python train.py --model="audio embedding model" --dataset="acted Russian speech (Dusha)" --train_examples=26041 --gain_aug_db=6 --time_shift_ms=50 --input="waveform_16khz" --targets=["emotion"] --num_classes=4 --embedding_dim=64 --arch="convnext" --norm="layernorm" --activation="quick_gelu" --mlp_ratio=4 --inner_norm=false --wave_strides=[5, 4, 4, 2] --subsampling=2 --layers=12 --width=256 --kernel_size=7 --am_softmax_margin=0.2 --am_softmax_scale=16 --init="torch_default" --residual_init="none" --optimizer="nadamw" --lr=0.0012 --beta1=0.9 --beta2=0.999 --eps=1e-10 --grad_clip=5.0 --ema_decay=0.995 --steps=8800 --batch_size=128 --epochs=43.3 --lr_schedule="cosine" --final_lr_fraction=0 --warmup_steps=440 --weight_decay=0.1
Rows from block 4 of a small audio embedding model, named by matrix and row number. Rows with one number belong to one neuron. Each number is 200 + 40 x the weight over its row's rms, rounded and kept within 0 to 999. All counts start at 0. After the name is the row's rms in percent of the matrix's.
After each neuron's rows are labels from the 100 clips, of 14976, where the neuron reaches its highest value: "strongest on" is what is common among them. Only what is clearly more common there than usual is listed. The data: acted Russian speech (Dusha).
# fc1: MLP up (model.blocks.4.mlp.fc1.weight, 1024x256), inputs 0-127
# fc2: MLP down (model.blocks.4.mlp.fc2.weight, 256x1024, transposed), outputs 0-127

fc1.756,100,195,192,274,246,204,170,182,90,149,258,246,168,235,161,297,179,143,165,190,190,170,182,203,180,166,278,232,205,187,226,210,213,176,167,196,191,242,211,283,247,224,263,224,131,231,284,198,173,218,208,159,220,226,223,191,193,220,212,181,186,170,133,187,194,220,178,226,207,168,168,232,226,221,259,168,176,207,167,203,192,166,204,228,205,153,194,194,234,212,194,189,132,181,221,190,196,130,189,249,155,240,235,177,196,258,243,212,150,162,220,201,235,326,282,233,183,228,194,229,236,251,276,189,169,267,226,223,151
fc2.756,103,222,201,192,265,143,216,170,258,233,208,127,221,200,213,183,266,94,170,169,234,227,198,162,138,194,127,165,200,196,171,157,234,160,217,233,180,266,226,141,179,252,211,184,166,237,188,294,179,283,147,186,193,213,253,250,248,243,156,173,196,209,126,255,239,219,222,206,293,158,278,198,201,184,242,253,199,196,275,181,232,150,247,235,194,199,152,158,168,215,246,218,145,147,171,244,167,182,256,267,213,257,181,178,208,193,230,189,122,186,183,190,163,275,189,277,200,222,192,246,169,226,141,196,224,210,205,174,185
strongest on: emotion: sad

fc1.306,096,109,208,191,198,151,175,215,183,150,172,190,209,250,190,178,202,240,150,307,206,208,160,278,232,227,204,191,232,214,185,236,148,182,196,210,172,196,197,190,118,203,185,215,194,185,94,130,127,219,202,222,239,206,164,255,186,146,212,170,285,202,295,162,210,229,250,200,167,193,193,218,290,158,247,204,154,226,157,284,218,192,208,158,155,160,231,184,256,193,227,169,178,220,174,234,220,250,284,218,270,199,249,186,243,185,205,132,189,175,229,195,170,155,229,146,250,193,238,197,200,102,218,221,163,191,192,257,232
fc2.306,089,182,223,209,178,237,222,206,174,198,141,252,213,149,212,155,257,136,194,224,225,220,212,204,200,223,223,198,195,157,188,185,166,247,174,253,215,264,265,185,139,238,224,235,285,172,186,254,248,205,191,207,272,173,224,239,192,201,144,175,203,221,207,182,272,223,147,219,235,241,203,201,178,193,245,185,280,195,270,168,204,143,164,216,215,254,202,151,236,187,227,217,108,202,231,189,184,174,195,139,199,245,187,205,210,126,229,207,188,317,217,207,185,290,172,226,221,255,206,255,237,215,162,144,170,208,197,199,186
strongest on: emotion: angry

fc1.166,104,175,213,261,158,195,165,171,239,249,218,219,226,221,223,137,231,192,139,270,181,260,187,212,204,207,226,204,205,240,244,273,157,197,226,224,230,191,162,220,190,255,245,200,230,196,179,145,133,166,210,238,234,255,171,244,251,157,263,143,350,181,224,157,258,175,264,227,212,235,169,308,180,180,287,264,167,212,82,187,189,103,149,222,129,221,125,267,219,188,213,173,180,164,211,199,226,157,215,185,180,173,184,218,197,201,150,146,224,185,159,159,232,199,242,184,151,192,204,186,208,154,223,175,161,263,190,237,249
fc2.166,119,231,214,204,222,190,182,246,196,226,256,139,188,162,221,213,216,89,213,206,162,226,186,242,234,270,246,221,209,274,228,281,127,132,182,136,219,143,207,162,191,205,127,221,221,220,193,118,201,253,222,283,210,196,238,211,156,116,253,257,201,201,203,155,160,175,239,224,142,77,200,208,202,156,223,234,240,75,178,161,284,207,213,269,234,207,187,179,161,247,209,170,174,249,217,195,221,211,239,191,222,260,214,257,209,205,253,214,153,247,220,200,190,268,205,190,261,175,190,124,244,237,240,208,188,235,151,234,215
strongest on: emotion: angry; emotion: positive

fc1.386,093,190,188,191,196,173,154,247,169,208,193,159,279,220,223,206,147,223,134,179,208,231,180,248,141,212,187,197,234,251,197,269,203,164,230,171,221,155,251,267,180,172,249,198,222,236,188,254,221,218,185,216,222,218,166,254,182,226,157,205,236,180,180,174,177,148,223,238,247,229,258,295,258,195,233,289,247,278,168,186,156,205,139,183,197,238,147,218,225,63,227,165,207,234,96,201,154,160,236,176,233,158,157,200,196,177,121,151,217,115,164,133,202,275,200,205,195,199,193,180,240,124,219,239,183,176,168,187,219
fc2.386,115,204,188,221,203,196,184,234,189,202,208,157,198,223,182,225,247,160,219,252,211,207,187,248,242,246,235,234,175,213,188,225,129,132,132,151,167,108,179,189,188,213,179,240,222,218,171,114,143,199,209,248,144,239,189,269,156,113,258,232,216,209,174,144,134,193,239,185,109,95,213,171,232,112,201,182,254,112,185,193,236,172,167,218,211,189,103,212,158,261,172,188,229,279,196,188,250,177,232,199,229,218,220,251,257,167,247,237,167,249,177,232,171,283,224,193,249,180,142,98,243,274,227,168,212,259,179,210,230
strongest on: emotion: angry

fc1.101,098,222,193,257,236,221,182,133,181,215,207,146,238,127,226,285,246,187,85,215,162,194,232,183,196,187,231,159,196,190,260,270,154,231,195,182,182,166,170,172,205,230,254,186,141,174,264,157,97,234,262,228,176,237,98,232,199,220,233,187,169,200,268,158,200,181,215,160,169,188,261,298,221,220,140,199,207,319,190,244,187,208,216,212,172,220,134,225,193,226,298,151,178,177,232,214,236,182,195,154,135,210,218,203,241,208,283,233,165,177,229,201,204,320,200,220,249,184,237,260,184,142,236,207,209,258,163,197,173
fc2.101,094,164,244,171,148,172,197,266,203,175,197,182,187,182,205,200,202,204,190,226,183,264,208,182,200,224,215,216,152,226,213,212,144,229,107,198,217,139,116,222,79,198,221,226,145,147,194,249,154,190,207,209,198,139,163,152,216,184,212,160,152,138,288,208,209,139,206,186,204,227,194,265,210,201,179,127,149,148,243,286,178,225,185,180,199,242,193,253,176,130,234,247,205,217,247,145,189,202,279,173,209,167,180,187,153,217,207,142,135,148,158,166,250,157,118,199,192,201,194,169,187,139,217,230,110,226,121,212,173
strongest on: emotion: neutral

fc1.566,105,176,252,153,212,254,128,212,202,212,269,168,231,151,157,170,236,204,238,213,177,231,228,266,207,250,188,245,242,207,193,245,171,159,244,186,152,220,181,213,260,208,208,208,176,158,238,262,213,217,191,185,202,235,159,199,158,176,164,202,163,176,236,208,216,234,151,189,176,196,155,206,185,279,109,147,220,307,225,243,261,185,285,138,167,222,144,112,195,180,159,205,236,230,146,240,123,175,221,191,197,195,176,169,178,183,256,219,189,206,216,175,161,232,239,242,250,174,231,229,185,209,186,201,247,215,157,129,202
fc2.566,117,192,204,241,242,211,182,178,217,166,232,221,218,214,223,245,231,273,139,196,252,262,230,224,200,143,161,226,228,178,142,213,331,212,245,179,224,225,203,197,246,229,249,220,247,189,233,173,186,271,249,184,218,213,169,280,183,269,120,210,226,229,156,123,221,192,169,208,251,205,269,229,129,211,216,218,215,254,201,176,197,115,123,205,208,189,155,207,290,150,198,204,235,184,150,179,162,251,182,226,130,154,233,191,275,282,124,162,209,219,162,221,134,198,249,302,215,213,258,175,255,194,212,194,212,210,254,222,213
strongest on: emotion: sad

fc1.537,105,202,231,212,187,233,141,237,218,210,282,142,190,122,204,164,222,212,219,259,185,207,246,244,228,223,167,193,207,216,189,239,192,151,281,222,179,201,163,179,168,225,201,145,131,217,275,223,150,207,169,175,194,185,131,201,176,128,144,199,158,210,197,223,242,242,124,176,160,190,202,255,123,255,181,195,207,271,204,255,173,164,209,166,194,267,199,124,168,178,224,152,191,277,133,217,197,119,253,233,205,165,186,110,193,203,243,246,152,186,248,113,245,232,243,235,235,134,172,222,254,162,214,206,216,237,156,106,222
fc2.537,124,227,181,159,204,207,267,169,198,148,193,196,201,179,225,257,193,265,158,194,242,159,238,172,170,131,209,232,203,227,133,145,309,218,220,178,222,225,180,228,254,237,232,222,199,223,201,226,205,257,206,158,240,254,141,198,221,280,133,174,192,242,135,173,177,243,167,190,236,239,210,228,150,235,189,253,218,292,205,152,188,159,186,227,171,190,132,191,278,144,179,247,282,141,163,233,200,185,125,221,145,144,249,179,209,267,118,157,192,226,159,235,167,215,194,262,200,199,226,212,249,196,226,179,229,167,238,213,200
strongest on: emotion: sad

fc1.720,095,238,271,200,273,130,208,123,146,194,264,160,172,216,204,209,179,167,160,199,133,220,193,245,220,168,191,209,143,187,220,265,204,163,247,148,167,285,177,175,181,262,244,159,132,251,203,189,124,219,188,192,178,213,162,192,164,157,196,222,269,194,216,235,171,119,248,339,162,254,213,230,111,208,206,208,171,222,123,225,214,164,195,243,164,266,166,109,203,205,248,185,177,262,264,191,218,200,191,147,126,234,208,176,162,200,235,161,235,187,224,148,278,229,212,248,202,140,185,197,221,189,204,166,218,209,152,259,196
fc2.720,077,228,197,203,157,143,246,206,205,229,265,209,175,138,253,184,158,236,236,159,203,189,237,117,281,180,258,231,109,188,181,219,137,196,209,204,191,189,221,195,209,228,166,208,213,273,221,235,242,195,186,177,232,146,230,176,184,203,195,241,205,196,215,207,238,264,189,178,220,185,157,261,186,153,178,246,149,202,167,115,223,325,187,168,150,110,214,214,239,170,178,186,204,186,226,202,220,149,218,262,187,210,237,190,183,201,215,134,206,264,176,247,188,244,223,166,157,277,220,229,203,158,217,180,180,258,167,203,176
strongest on: emotion: positive

fc1.157,114,169,170,266,163,276,242,175,200,125,237,194,234,225,124,224,154,192,121,189,186,274,244,211,199,229,192,174,266,215,175,191,201,221,180,167,125,149,189,189,185,208,132,206,230,239,199,181,207,264,196,225,116,221,248,288,210,122,241,166,259,155,233,177,168,244,156,228,219,228,147,251,271,125,189,226,234,230,164,181,209,179,200,208,197,193,310,250,196,133,157,232,220,151,222,208,164,172,219,182,167,195,214,192,167,239,242,219,171,202,280,248,231,202,197,218,184,154,249,253,137,169,236,182,225,243,164,166,185
fc2.157,134,229,139,222,215,226,260,170,86,230,179,248,201,273,202,181,190,232,212,227,252,171,257,261,228,198,160,175,254,128,231,190,249,209,213,306,151,237,228,213,241,231,207,245,228,206,194,178,185,188,243,141,184,184,326,260,224,238,222,202,185,244,247,149,168,256,170,270,172,161,220,103,273,252,200,186,208,242,155,204,189,183,193,189,175,223,194,248,146,285,187,253,193,252,147,131,231,169,195,179,170,256,193,209,229,166,250,233,180,174,242,234,197,194,168,198,187,191,180,285,291,230,187,196,237,280,257,164,298
strongest on: emotion: angry

fc1.81,107,206,228,216,214,289,108,224,206,238,283,109,207,163,184,164,249,202,260,201,169,257,265,233,197,248,157,200,213,184,190,241,146,179,277,219,174,203,176,241,189,209,246,149,176,179,248,277,188,205,196,159,211,214,180,213,184,166,134,202,183,173,171,223,173,234,149,177,157,171,168,191,161,255,165,203,226,321,223,209,208,159,243,147,171,254,173,104,209,178,174,216,209,247,150,205,158,135,222,250,197,174,178,154,180,215,242,217,173,199,230,169,181,229,251,213,252,172,172,259,214,147,207,219,222,225,143,100,220
fc2.81,137,196,207,223,242,229,262,169,229,169,255,200,190,200,265,263,209,211,122,226,256,211,220,177,180,172,178,227,216,204,128,162,262,232,242,176,198,233,201,216,260,223,240,262,227,271,244,236,186,290,245,189,256,253,187,256,190,252,121,223,229,211,114,142,223,228,188,175,212,190,260,256,156,216,217,259,257,248,197,189,176,153,175,248,223,199,134,173,265,167,209,194,267,151,146,221,183,203,177,243,122,174,262,194,199,266,113,157,208,213,180,228,183,248,233,283,235,226,242,200,250,232,230,196,197,192,239,227,194
strongest on: emotion: sad

fc1.36,095,174,209,240,242,234,207,92,206,233,171,268,224,134,215,214,246,151,151,215,205,154,236,182,149,162,187,164,167,233,173,265,163,200,218,208,207,193,128,129,145,186,184,226,123,173,263,258,167,218,227,254,173,213,137,220,176,237,286,225,196,164,205,192,241,257,238,201,185,195,222,280,181,265,140,161,213,252,185,244,170,142,171,207,152,263,134,200,153,171,233,179,219,92,236,212,232,212,198,145,93,180,250,173,274,211,222,251,241,237,239,157,211,242,205,215,166,196,223,225,182,194,200,147,203,227,183,172,135
fc2.36,103,184,240,192,244,154,173,233,206,181,165,222,206,172,252,289,170,184,224,187,192,212,227,189,203,228,220,216,160,270,199,174,118,234,184,223,223,197,158,182,107,224,161,253,184,180,188,225,222,203,220,209,171,162,185,224,170,160,246,224,187,152,226,215,207,155,198,203,257,167,193,255,189,198,161,223,217,164,208,231,229,179,212,248,244,217,173,272,181,152,260,259,265,258,290,158,152,224,272,142,244,192,197,215,181,238,191,187,212,141,146,120,235,228,119,227,184,195,209,130,196,75,233,263,137,171,161,236,160
strongest on: emotion: positive