{"arch": "convnext", "model": "audio embedding model", "dataset": "acted Russian speech (Dusha)", "train_examples": 26041, "gain_aug_db": 6, "time_shift_ms": 50, "input": "waveform_16khz", "targets": ["emotion"], "num_classes": 4, "embedding_dim": 64, "norm": "layernorm", "activation": "quick_gelu", "mlp_ratio": 4, "inner_norm": false, "wave_strides": [5, 4, 4, 2], "subsampling": 2, "layers": 12, "width": 256, "kernel_size": 7, "am_softmax_margin": 0.2, "am_softmax_scale": 16, "init": "torch_default", "residual_init": "none", "optimizer": "nadamw", "lr": 0.0012, "beta1": 0.9, "beta2": 0.999, "eps": 1e-10, "grad_clip": 5.0, "ema_decay": 0.995, "steps": 8800, "batch_size": 128, "epochs": 43.3, "lr_schedule": "cosine", "final_lr_fraction": 0, "warmup_steps": 440, "weight_decay": 0.1}
Rows from block 9 of a small audio embedding model, named by matrix and row number. Rows with one number belong to one neuron. Each number is 500 + 50 x the weight over its row's rms, rounded and kept within 0 to 999. All counts start at 0. Numbers have three digits each. After the name is the row's rms in percent of the matrix's.
After each neuron's rows are labels from the 100 clips, of 14976, where the neuron reaches its highest value: "top examples" is what is common among them. Only what is clearly more common there than usual is listed. The data: acted Russian speech (Dusha). In brackets: how many of the 100.
# fc1: MLP up (model.blocks.9.mlp.fc1.weight, 1024x256), inputs 0-127
# fc2: MLP down (model.blocks.9.mlp.fc2.weight, 256x1024, transposed), outputs 0-127

fc1.150 098:521407412499445456480578423541560502363478508484410455462494540469519501449514515469527500489560464552519468446510592598533498434578494486467629452529487526464530506547474505527487542484494503414480476418468455495488546370491496375597526431533506490510501531504476463528531423493642550513556471444535559479473496484581496473459478564481514450617536469521459487514527547518537538504478
fc2.150 131:513415540529414568471503497494465469502611439581457534569576441506525530469523430502375448508539454451460469513530535522575475563598542461419490562535493520520504611437507496510489571520378395514511528469441565428533477484561542531533426501501460518444468418455551582478456510515467474571445496517455482578545574445535513493454458495391522536531524504412466490594488462548553559476594
top examples: emotion: sad (61)

fc1.731 105:485375426471578515466535503521553561417436520488454511503436571528537501484576554460530488523547469566517449445512571621514530397536504487426583465536543540498526486444399489507484504480491528473486485408507526470522558475489501454567622478546465481474520455522482512511526495487625533549515453487474554506485528467574529475464505565408513407528457378540518494561546526530496581493487
fc2.731 110:489472521446493562479568516533523469513597418500458508556614409488558492457545439490439445468559486448462430536537496499490507514543574561507500471538507516604511502424518484515528561528394464514513524507498501521528539528551380550595440449511487505500422456478557546467459546525457501515541521548432436550522569485464499405505504439428491569532538534478531479559471438575601533468588
top examples: emotion: sad (61)

fc1.279 103:531537564510521556450455589409511526491393474423499510495529554496516488491527611580502514531431547522447414431470394570499525587534508472581498430418509547419549447485533494479407523558505508463523454525517444564524508407453524514558506510524611455471505526471541449455488547499440387469577538604515528411500610581458585498471447591454514538530502479463501466481509459542445562462453
fc2.279 104:550469515532531448494441584535460466526514481549450485548413430537520584501429519493495518547458467588491439445540443554536469504515574483474484495492544486586541494445430554513506543534542438555536529468478533411570482507564566470411469573442516476438541476490411626422467580499499520623439479491502525491596502435545618512584520469492503478496577500474527441595442557557537528542550
top examples: emotion: angry (87)

fc1.211 109:494524558520473523482530521532536475536515500482440521510522475528515576397465555499450456600587527472501474488501392474492510434456499424411539495505597417474484476542503440565471465375466501462512438537405442676451551426458483472505558461434595516472492462499522468513509471573584350469565547628478494508528461570471514512493457480550485494558453509515510470505602516519520513536565
fc2.211 098:540509481529492497435563499567417541434454420559480524499558433472445488506472518422496414452506464617473586564554522550487476447424587550474524556505525559550491544432502517567587473358495465540464471533464506478408467478563502493504508569483434573546542443474552518481490471492462550475552432572478517491479548577461498558606462542481548509604555524411529519439531529520533493438479
top examples: emotion: angry (61)

fc1.636 115:440504538490524612436495542544453507506481472432521558502644622526588518524490604572446471546480420515513410435506376491474473513474519518491480524446476455418499479468511509520477472503457500460510498509467505580562520475476531540487566529430614391481543563442524389414502515519430424485468497646474455457530608569480526516598416483488528532503447534498496489469549403474473501390470
fc2.636 112:587444531510439499470453535539464490537509573578436489584542477555527567424461570464475486475453419569413418471470481559522471524498518451443491512526512457587591521464443540549518556506466425514512474425454539422534399495557561489427441521479482504454505431454501595423421530548487471576424458462491524528594552480574578541550525465458554482494591454403494473608489520581508568518560
top examples: emotion: angry (90)

fc1.93 095:540500459501478550426532535535525521409452507458379535486542493494451481491404541572459428485454466579510510478498449518483593446491465525480620498512446526399651501508481447548479534498518546518504462563477531482464554416525435460536533436457552490529482566499543462468508495518616564506570534475538498581501610478565559507508466458543416547530565485448544481480531495564539572522532
fc2.93 123:484469517435464554517545419491471501469571270708582433514505432486504471493553275572464464465535454407501437505615524492474511501502534478462468531507524568485512546458520467499480484518449518540533433468467501487529475467549568498484484597472585463491636463508551482522470512540509526483467567516487528552487499478503452547483462434473549535512505438557399423550503440480480499549457
top examples: emotion: angry (40)

fc1.273 111:498458562517557500365435580483590601585555451506448507427510436409485533470480524488545451622468531535460499497523530541580537490538535551486453490418520495462470485497542498514408452367457440454504461445520451514492558410531500498580453430402584546494568598432518488474522529551585518494463457620434532470480485490620480485417474492517534560582475484468452468524534445436567571422586
fc2.273 066:441501490471446519490613524523527439436443487518517354452404499538373561545491446482442493517506484490516539510531548538575440557445496519463495546438601508550389459444437484608503507453453488513486513505459519526397513502480584520454481583553558570579571457425542463520608461451469579498502469486501520457483484527461492482486521462495455454517463545451517614517542470489496473534475
top examples: emotion: positive (93)

fc1.547 118:448582512472537554469453511473481522540431459477466504396573531461455576524575541539483420574426483522514501457467401571574506488507522487444542529565527483564548469483511404518413513397531539478532504546507463565470543429456544525503560472461616477546564614511459458483508546475522509467477469499475542499473461522570474539454471561527500551526478409552370471529557474488494493523534
fc2.547 104:439497461493487519488583455515550439399553468528486539490491452497355414491518390508387427408555501470504592545509543531495419493509568496509557578416575525456415543470503456539513525423450468519438468503467610552377571478517518541450441517451515594581555444448553479514530549502429548442543442523457394551477466482438464475443449489439509452544464504510485546486529507507385549442459
top examples: emotion: positive (88)

fc1.108 117:496522579525507507383502546553569628567537507512465567489601471492453552537490493528537489559533506545481524437530515526529488505547497532503530520492475507507447507452525462540441504380519403465531509469483465519437549453493489470579424398480489543536506569484581487501540586499466429516477381604385530545488508498662525494416466487521487566523465501479382467531516486485561484386573
fc2.108 083:465542487477543505531629523575512483492439556432576426458426513484375527472569505456407474476537463543553540526503596482544497540451559555493509466431525521511402467434492427598537481490450497591437483519456499551387485505399513472460428508577536525590511405470558481441491436526432534471583448534477442542400512555431525466509481534475511473500482578469481550561538527475477486486471
top examples: emotion: positive (73)

fc1.12 112:426465568509511477454469558573566538536524452458518504419506509454510564436487552492468515562485481594493437490524494482583557493532521539534526519477552522482417564433534502575428515416478470446539496477510454459474546457469567503579457458457486463456534579458568495480532549460494393483454346623432509508505477545560532493482523486491583579529461497520432498588550474486573537391610
fc2.12 086:504460503497581580448578547526459475479423574455525403515376455525450489482493532436487443568547470559516475574518480539563499549462604520450538507420582498603420575480481491628562518501509477559470513473491485543427476525520580471393377435530499497583376395502507525452445514472434523510544461512437478532489537496457518462483524544436521441489510525428469541556516520515569565489471
top examples: emotion: positive (86)

fc1.432 081:435431529449522462441531511612510507440656533464496481492515504454491489424505489500522465475459445586537481413561534515535505481456522499471469467509486499376511520477445497546448555446502508492487467495485551567456581547494514448491519491516480561429558531601485458461513470512535529535575485639426517506510505533507494537472404514524536537521467500520551413535494468534438564501444
fc2.432 075:501501473516552487529469457470490563499521585465468458533486474471504440462512620573594504466496508536516571432526483523555536426510560502504576593687505589488471579495521519460508487507544551535541405493537519482522495479583594547433544471548534509520441503499473473595434609483531583476529495496538511530517538517503549503524566553542448434504528602504426461455557566504494457537501
top examples: emotion: angry (41)

fc1.357 111:430442554526450579437477540582599540589588447474499464443661525456499540499438571522479492502550485473508497478537421481494543536523501444454501530413578453408466485513507475546440434487520446485480493550483493575460577499570568470525451478445567497465498526487504509444481534476535349542433395608505450487498456537467516521548523450537486578516454528481447505605597464474559452514631
fc2.357 122:514470506489473526445576507564458550523427519533457454521438431536462469450443571397415408477523468581482475538538510565501480536476573485427540493403557488602515538427473485591579573445522439548468491452460558438447407539497527484427349546502492477538455393438508568418444533463407534520527405545468453528528546518498571443508506526440549442531566484430525506564535538559575568431530
top examples: emotion: positive (48)

fc1.564 111:435505544476539497526407613502587541579529460424470457402551526330461426513487607480522501528445523458425509499417476474553559535513465553439455562486546493498531480475543486527400461484479441471554492465514497517479532481466599571531500490454601551511529621466537449458511568530500531490442469618486563550538544508531547549420493515561524572557517502518525458540563477463457513485610
fc2.564 119:435483507472512541475642530541506452485486532514471424500440429508418469539463525463415435472535434495515550516492479574494482527512575519420610542446632487570413567445446492649535504462460407498492483475417592528385437476514573488382415509564465576595513373439529508501504489515436542512526425540460436565483530529443517497544478486450531457505544519464519535510521483505482531494465
top examples: emotion: positive (93)

fc1.317 145:460523395518477499497545454536420497486395482468508495464520573366431534498533571613461496525494541588487512455428444531551501511503553465475601593568520527470486453503467432459495424412471451423550505511535535473498464511581599524550471514468462528556544538465446496473547542460465564572513376460481422519453454508480466543462537498516472486475528459513505447622531506537549530488513
fc2.317 155:497433479478453562405471445509513471522490463509548548453425462493404465383509408558422469445621516542526500515532480590544495477452476517507465455479416550543464455473596404480473598437483464483452541526507577453507561573480486590420482510506562482413556481428595522426409516420387561459450497500396542466474539549482479513447544540414445512519439479512504530498564502617493618520503
top examples: emotion: sad (74)

fc1.421 098:463451518500521533486435531506482496452504541543429520465501444459481533570613468515436498564468614569504499487488543506520590487472473486409514491564536459405536467443481509558398463478483375543514458485398497483507535451557466493453613548428453423527534489487597460488482557484483501491405528498449617553498619577533523546479501615464518561493494532533569471530503478504514485474653
fc2.421 123:515503503478534470484498529466499511495514725268495502525541520511490507487534618524451502524498525510531527500428562500500471480545485480509474497551523468509545488514496508482472509501498452475493559495494485518479497510534522494475486126526531524514194510495508494535538519510514495465496498505496479505495511490489516457506526443476530512523514471496507486451428490502577516494509
top examples: emotion: positive (41)

fc1.330 116:424567498452517583516479445535493522517463513473475471458514571441442554558480562620520450566484551613489540427397468559482545565501527480392579577503539503489457442526511429504459461391508462450613560507588470460530454486514570540524481514518422538576470515483507498452512574396439552425456430483514495575456482485498430547467504475503505517466520423446456434566523491512464530495483
fc2.330 133:444494485527546570424523484523535454508549470505501534476513452489403479397558418594407453469645534532494530504523511558530508475465496552567499497463438542491415537459620390502495580424463486501441490553519558508425576558540543588422478498546554512468594456451596488473424514458408597437517460557429520547442491516452489521462520556440462539510470550524492558479571541543440628525472
top examples: emotion: sad (58)

fc1.223 110:472491536486522524546411533506542554536545453443489531382526604359437496498508586519497502549442480459460436511477469501568523498536461546430471543496555469439508542464505470572409475423515464422542464475517485443482546450519590636538462450452601469474501554447511480443516605484529540491425498629432550517511544522568527557474450447483539612532535507520497487570523483461474463428579
fc2.223 116:460495496502493573447630503536492458462496510492487440521454425568436447487457501472401402470544467491520563550490509550528495555502588515455573515450598494567446549441486470614551553487469449508459489497424529538360461493580592481396445484499488561579500398451544515492509583456398550492506405560450421556468548560465511477573492532436484409536504539445555538548520486520502542458498
top examples: emotion: positive (95)

fc1.299 107:444433534544461566461532583521548511516506402489511530462507596509519507403479573505505472567586473465537449534521387529525526481504480478485465464451554470472457458559495441561476494488479466394564513552422455570487566443493527479526506508450552399460553481535498418487518549522610421486430458594458470506531467532534533521527501450535571516430422472513420411516596426459557529476555
fc2.299 107:496522577472541524487587532581422528496483539530439482521558458478470535573436560414460454458475452510453518502522481509458547518474594502439555552453641452524461555417442553614584486442487487521536409450444509497465450415523500405436451563452459564550467380440472547507446534526524513556544442558574466454576535521552570497550508540492584501528614455452469514503487601467530446502463
top examples: emotion: angry (49)

fc1.595 119:533436467424524449452500536532392588542567532491449523467531509511461550437523467559400499522553366426554516430543458560522478572466637554465440529513530469486423454539538436441502554458466485521526422448422455488475554448516598453481496454508461492484434524418457499458478543514589448514496502463461485535487486665540541423474421486568555503523477568456463466504483488498508537570489
fc2.595 121:469561461514551436575515543510603491483450381603469582471500648481454532548516446474518571485445529474505572483572495423465531423495394489559565523550466432511501526604512524501440406529566583480501504529532454559495445472472449445495587568585480485547578532585455423591498400509545490461520536456537445431458448556512509515515485552585521537507470525548539504448496512388475458490478
top examples: emotion: neutral (64)

fc1.626 111:481495375571433465498565444547468504434506514534416502493475474547586468524504508539483494520404488533498465467498474488522559526570628477491472485550427495483540433548395469376529501574505514489524422488443514494524632509507457546479530497462462449516511466561615487466453506510479456496529531423460487430447539568508537495591446537600544503448576491483525461481526414546517452425509
fc2.626 117:521517558596420577509546456506438528471524528365519488497488384516473407503564563578565418515496535525520510512464473544522459464565567492517436553491575558456418574459487488546459488469402483454530522509464528535467467409536528503538440264497452513573372459483502478496516533500494465487570489629519503567493528505451469567460479487496536566530415569509451523512531470486491513517531
top examples: emotion: neutral (63)

fc1.234 094:547487504469441532485464507533616532377440557468397578445542530426485544480452543511452444468546650553487456447468468525514580500553498519472520520450449525437615492444434496508507455493516463430581465523545459478464517485512556431545551480502559456498490553521572487404469497499593446545605594570537503492491549532614526433444524500558500497561477504435537423530519482504485542423502
fc2.234 104:494482493450522530521514452473460479523552334666510437513482440562478516500501340522486490437510541492466466527533579465557478472534535477520406527416500567407498533433534441469522543572474468570492442446450536489510511445563601509504531668516549460504712471493518475529518484486515482490539551493495434571516522534515450605500508476479516471493543494588484412548562501495430484452524
top examples: emotion: angry (41)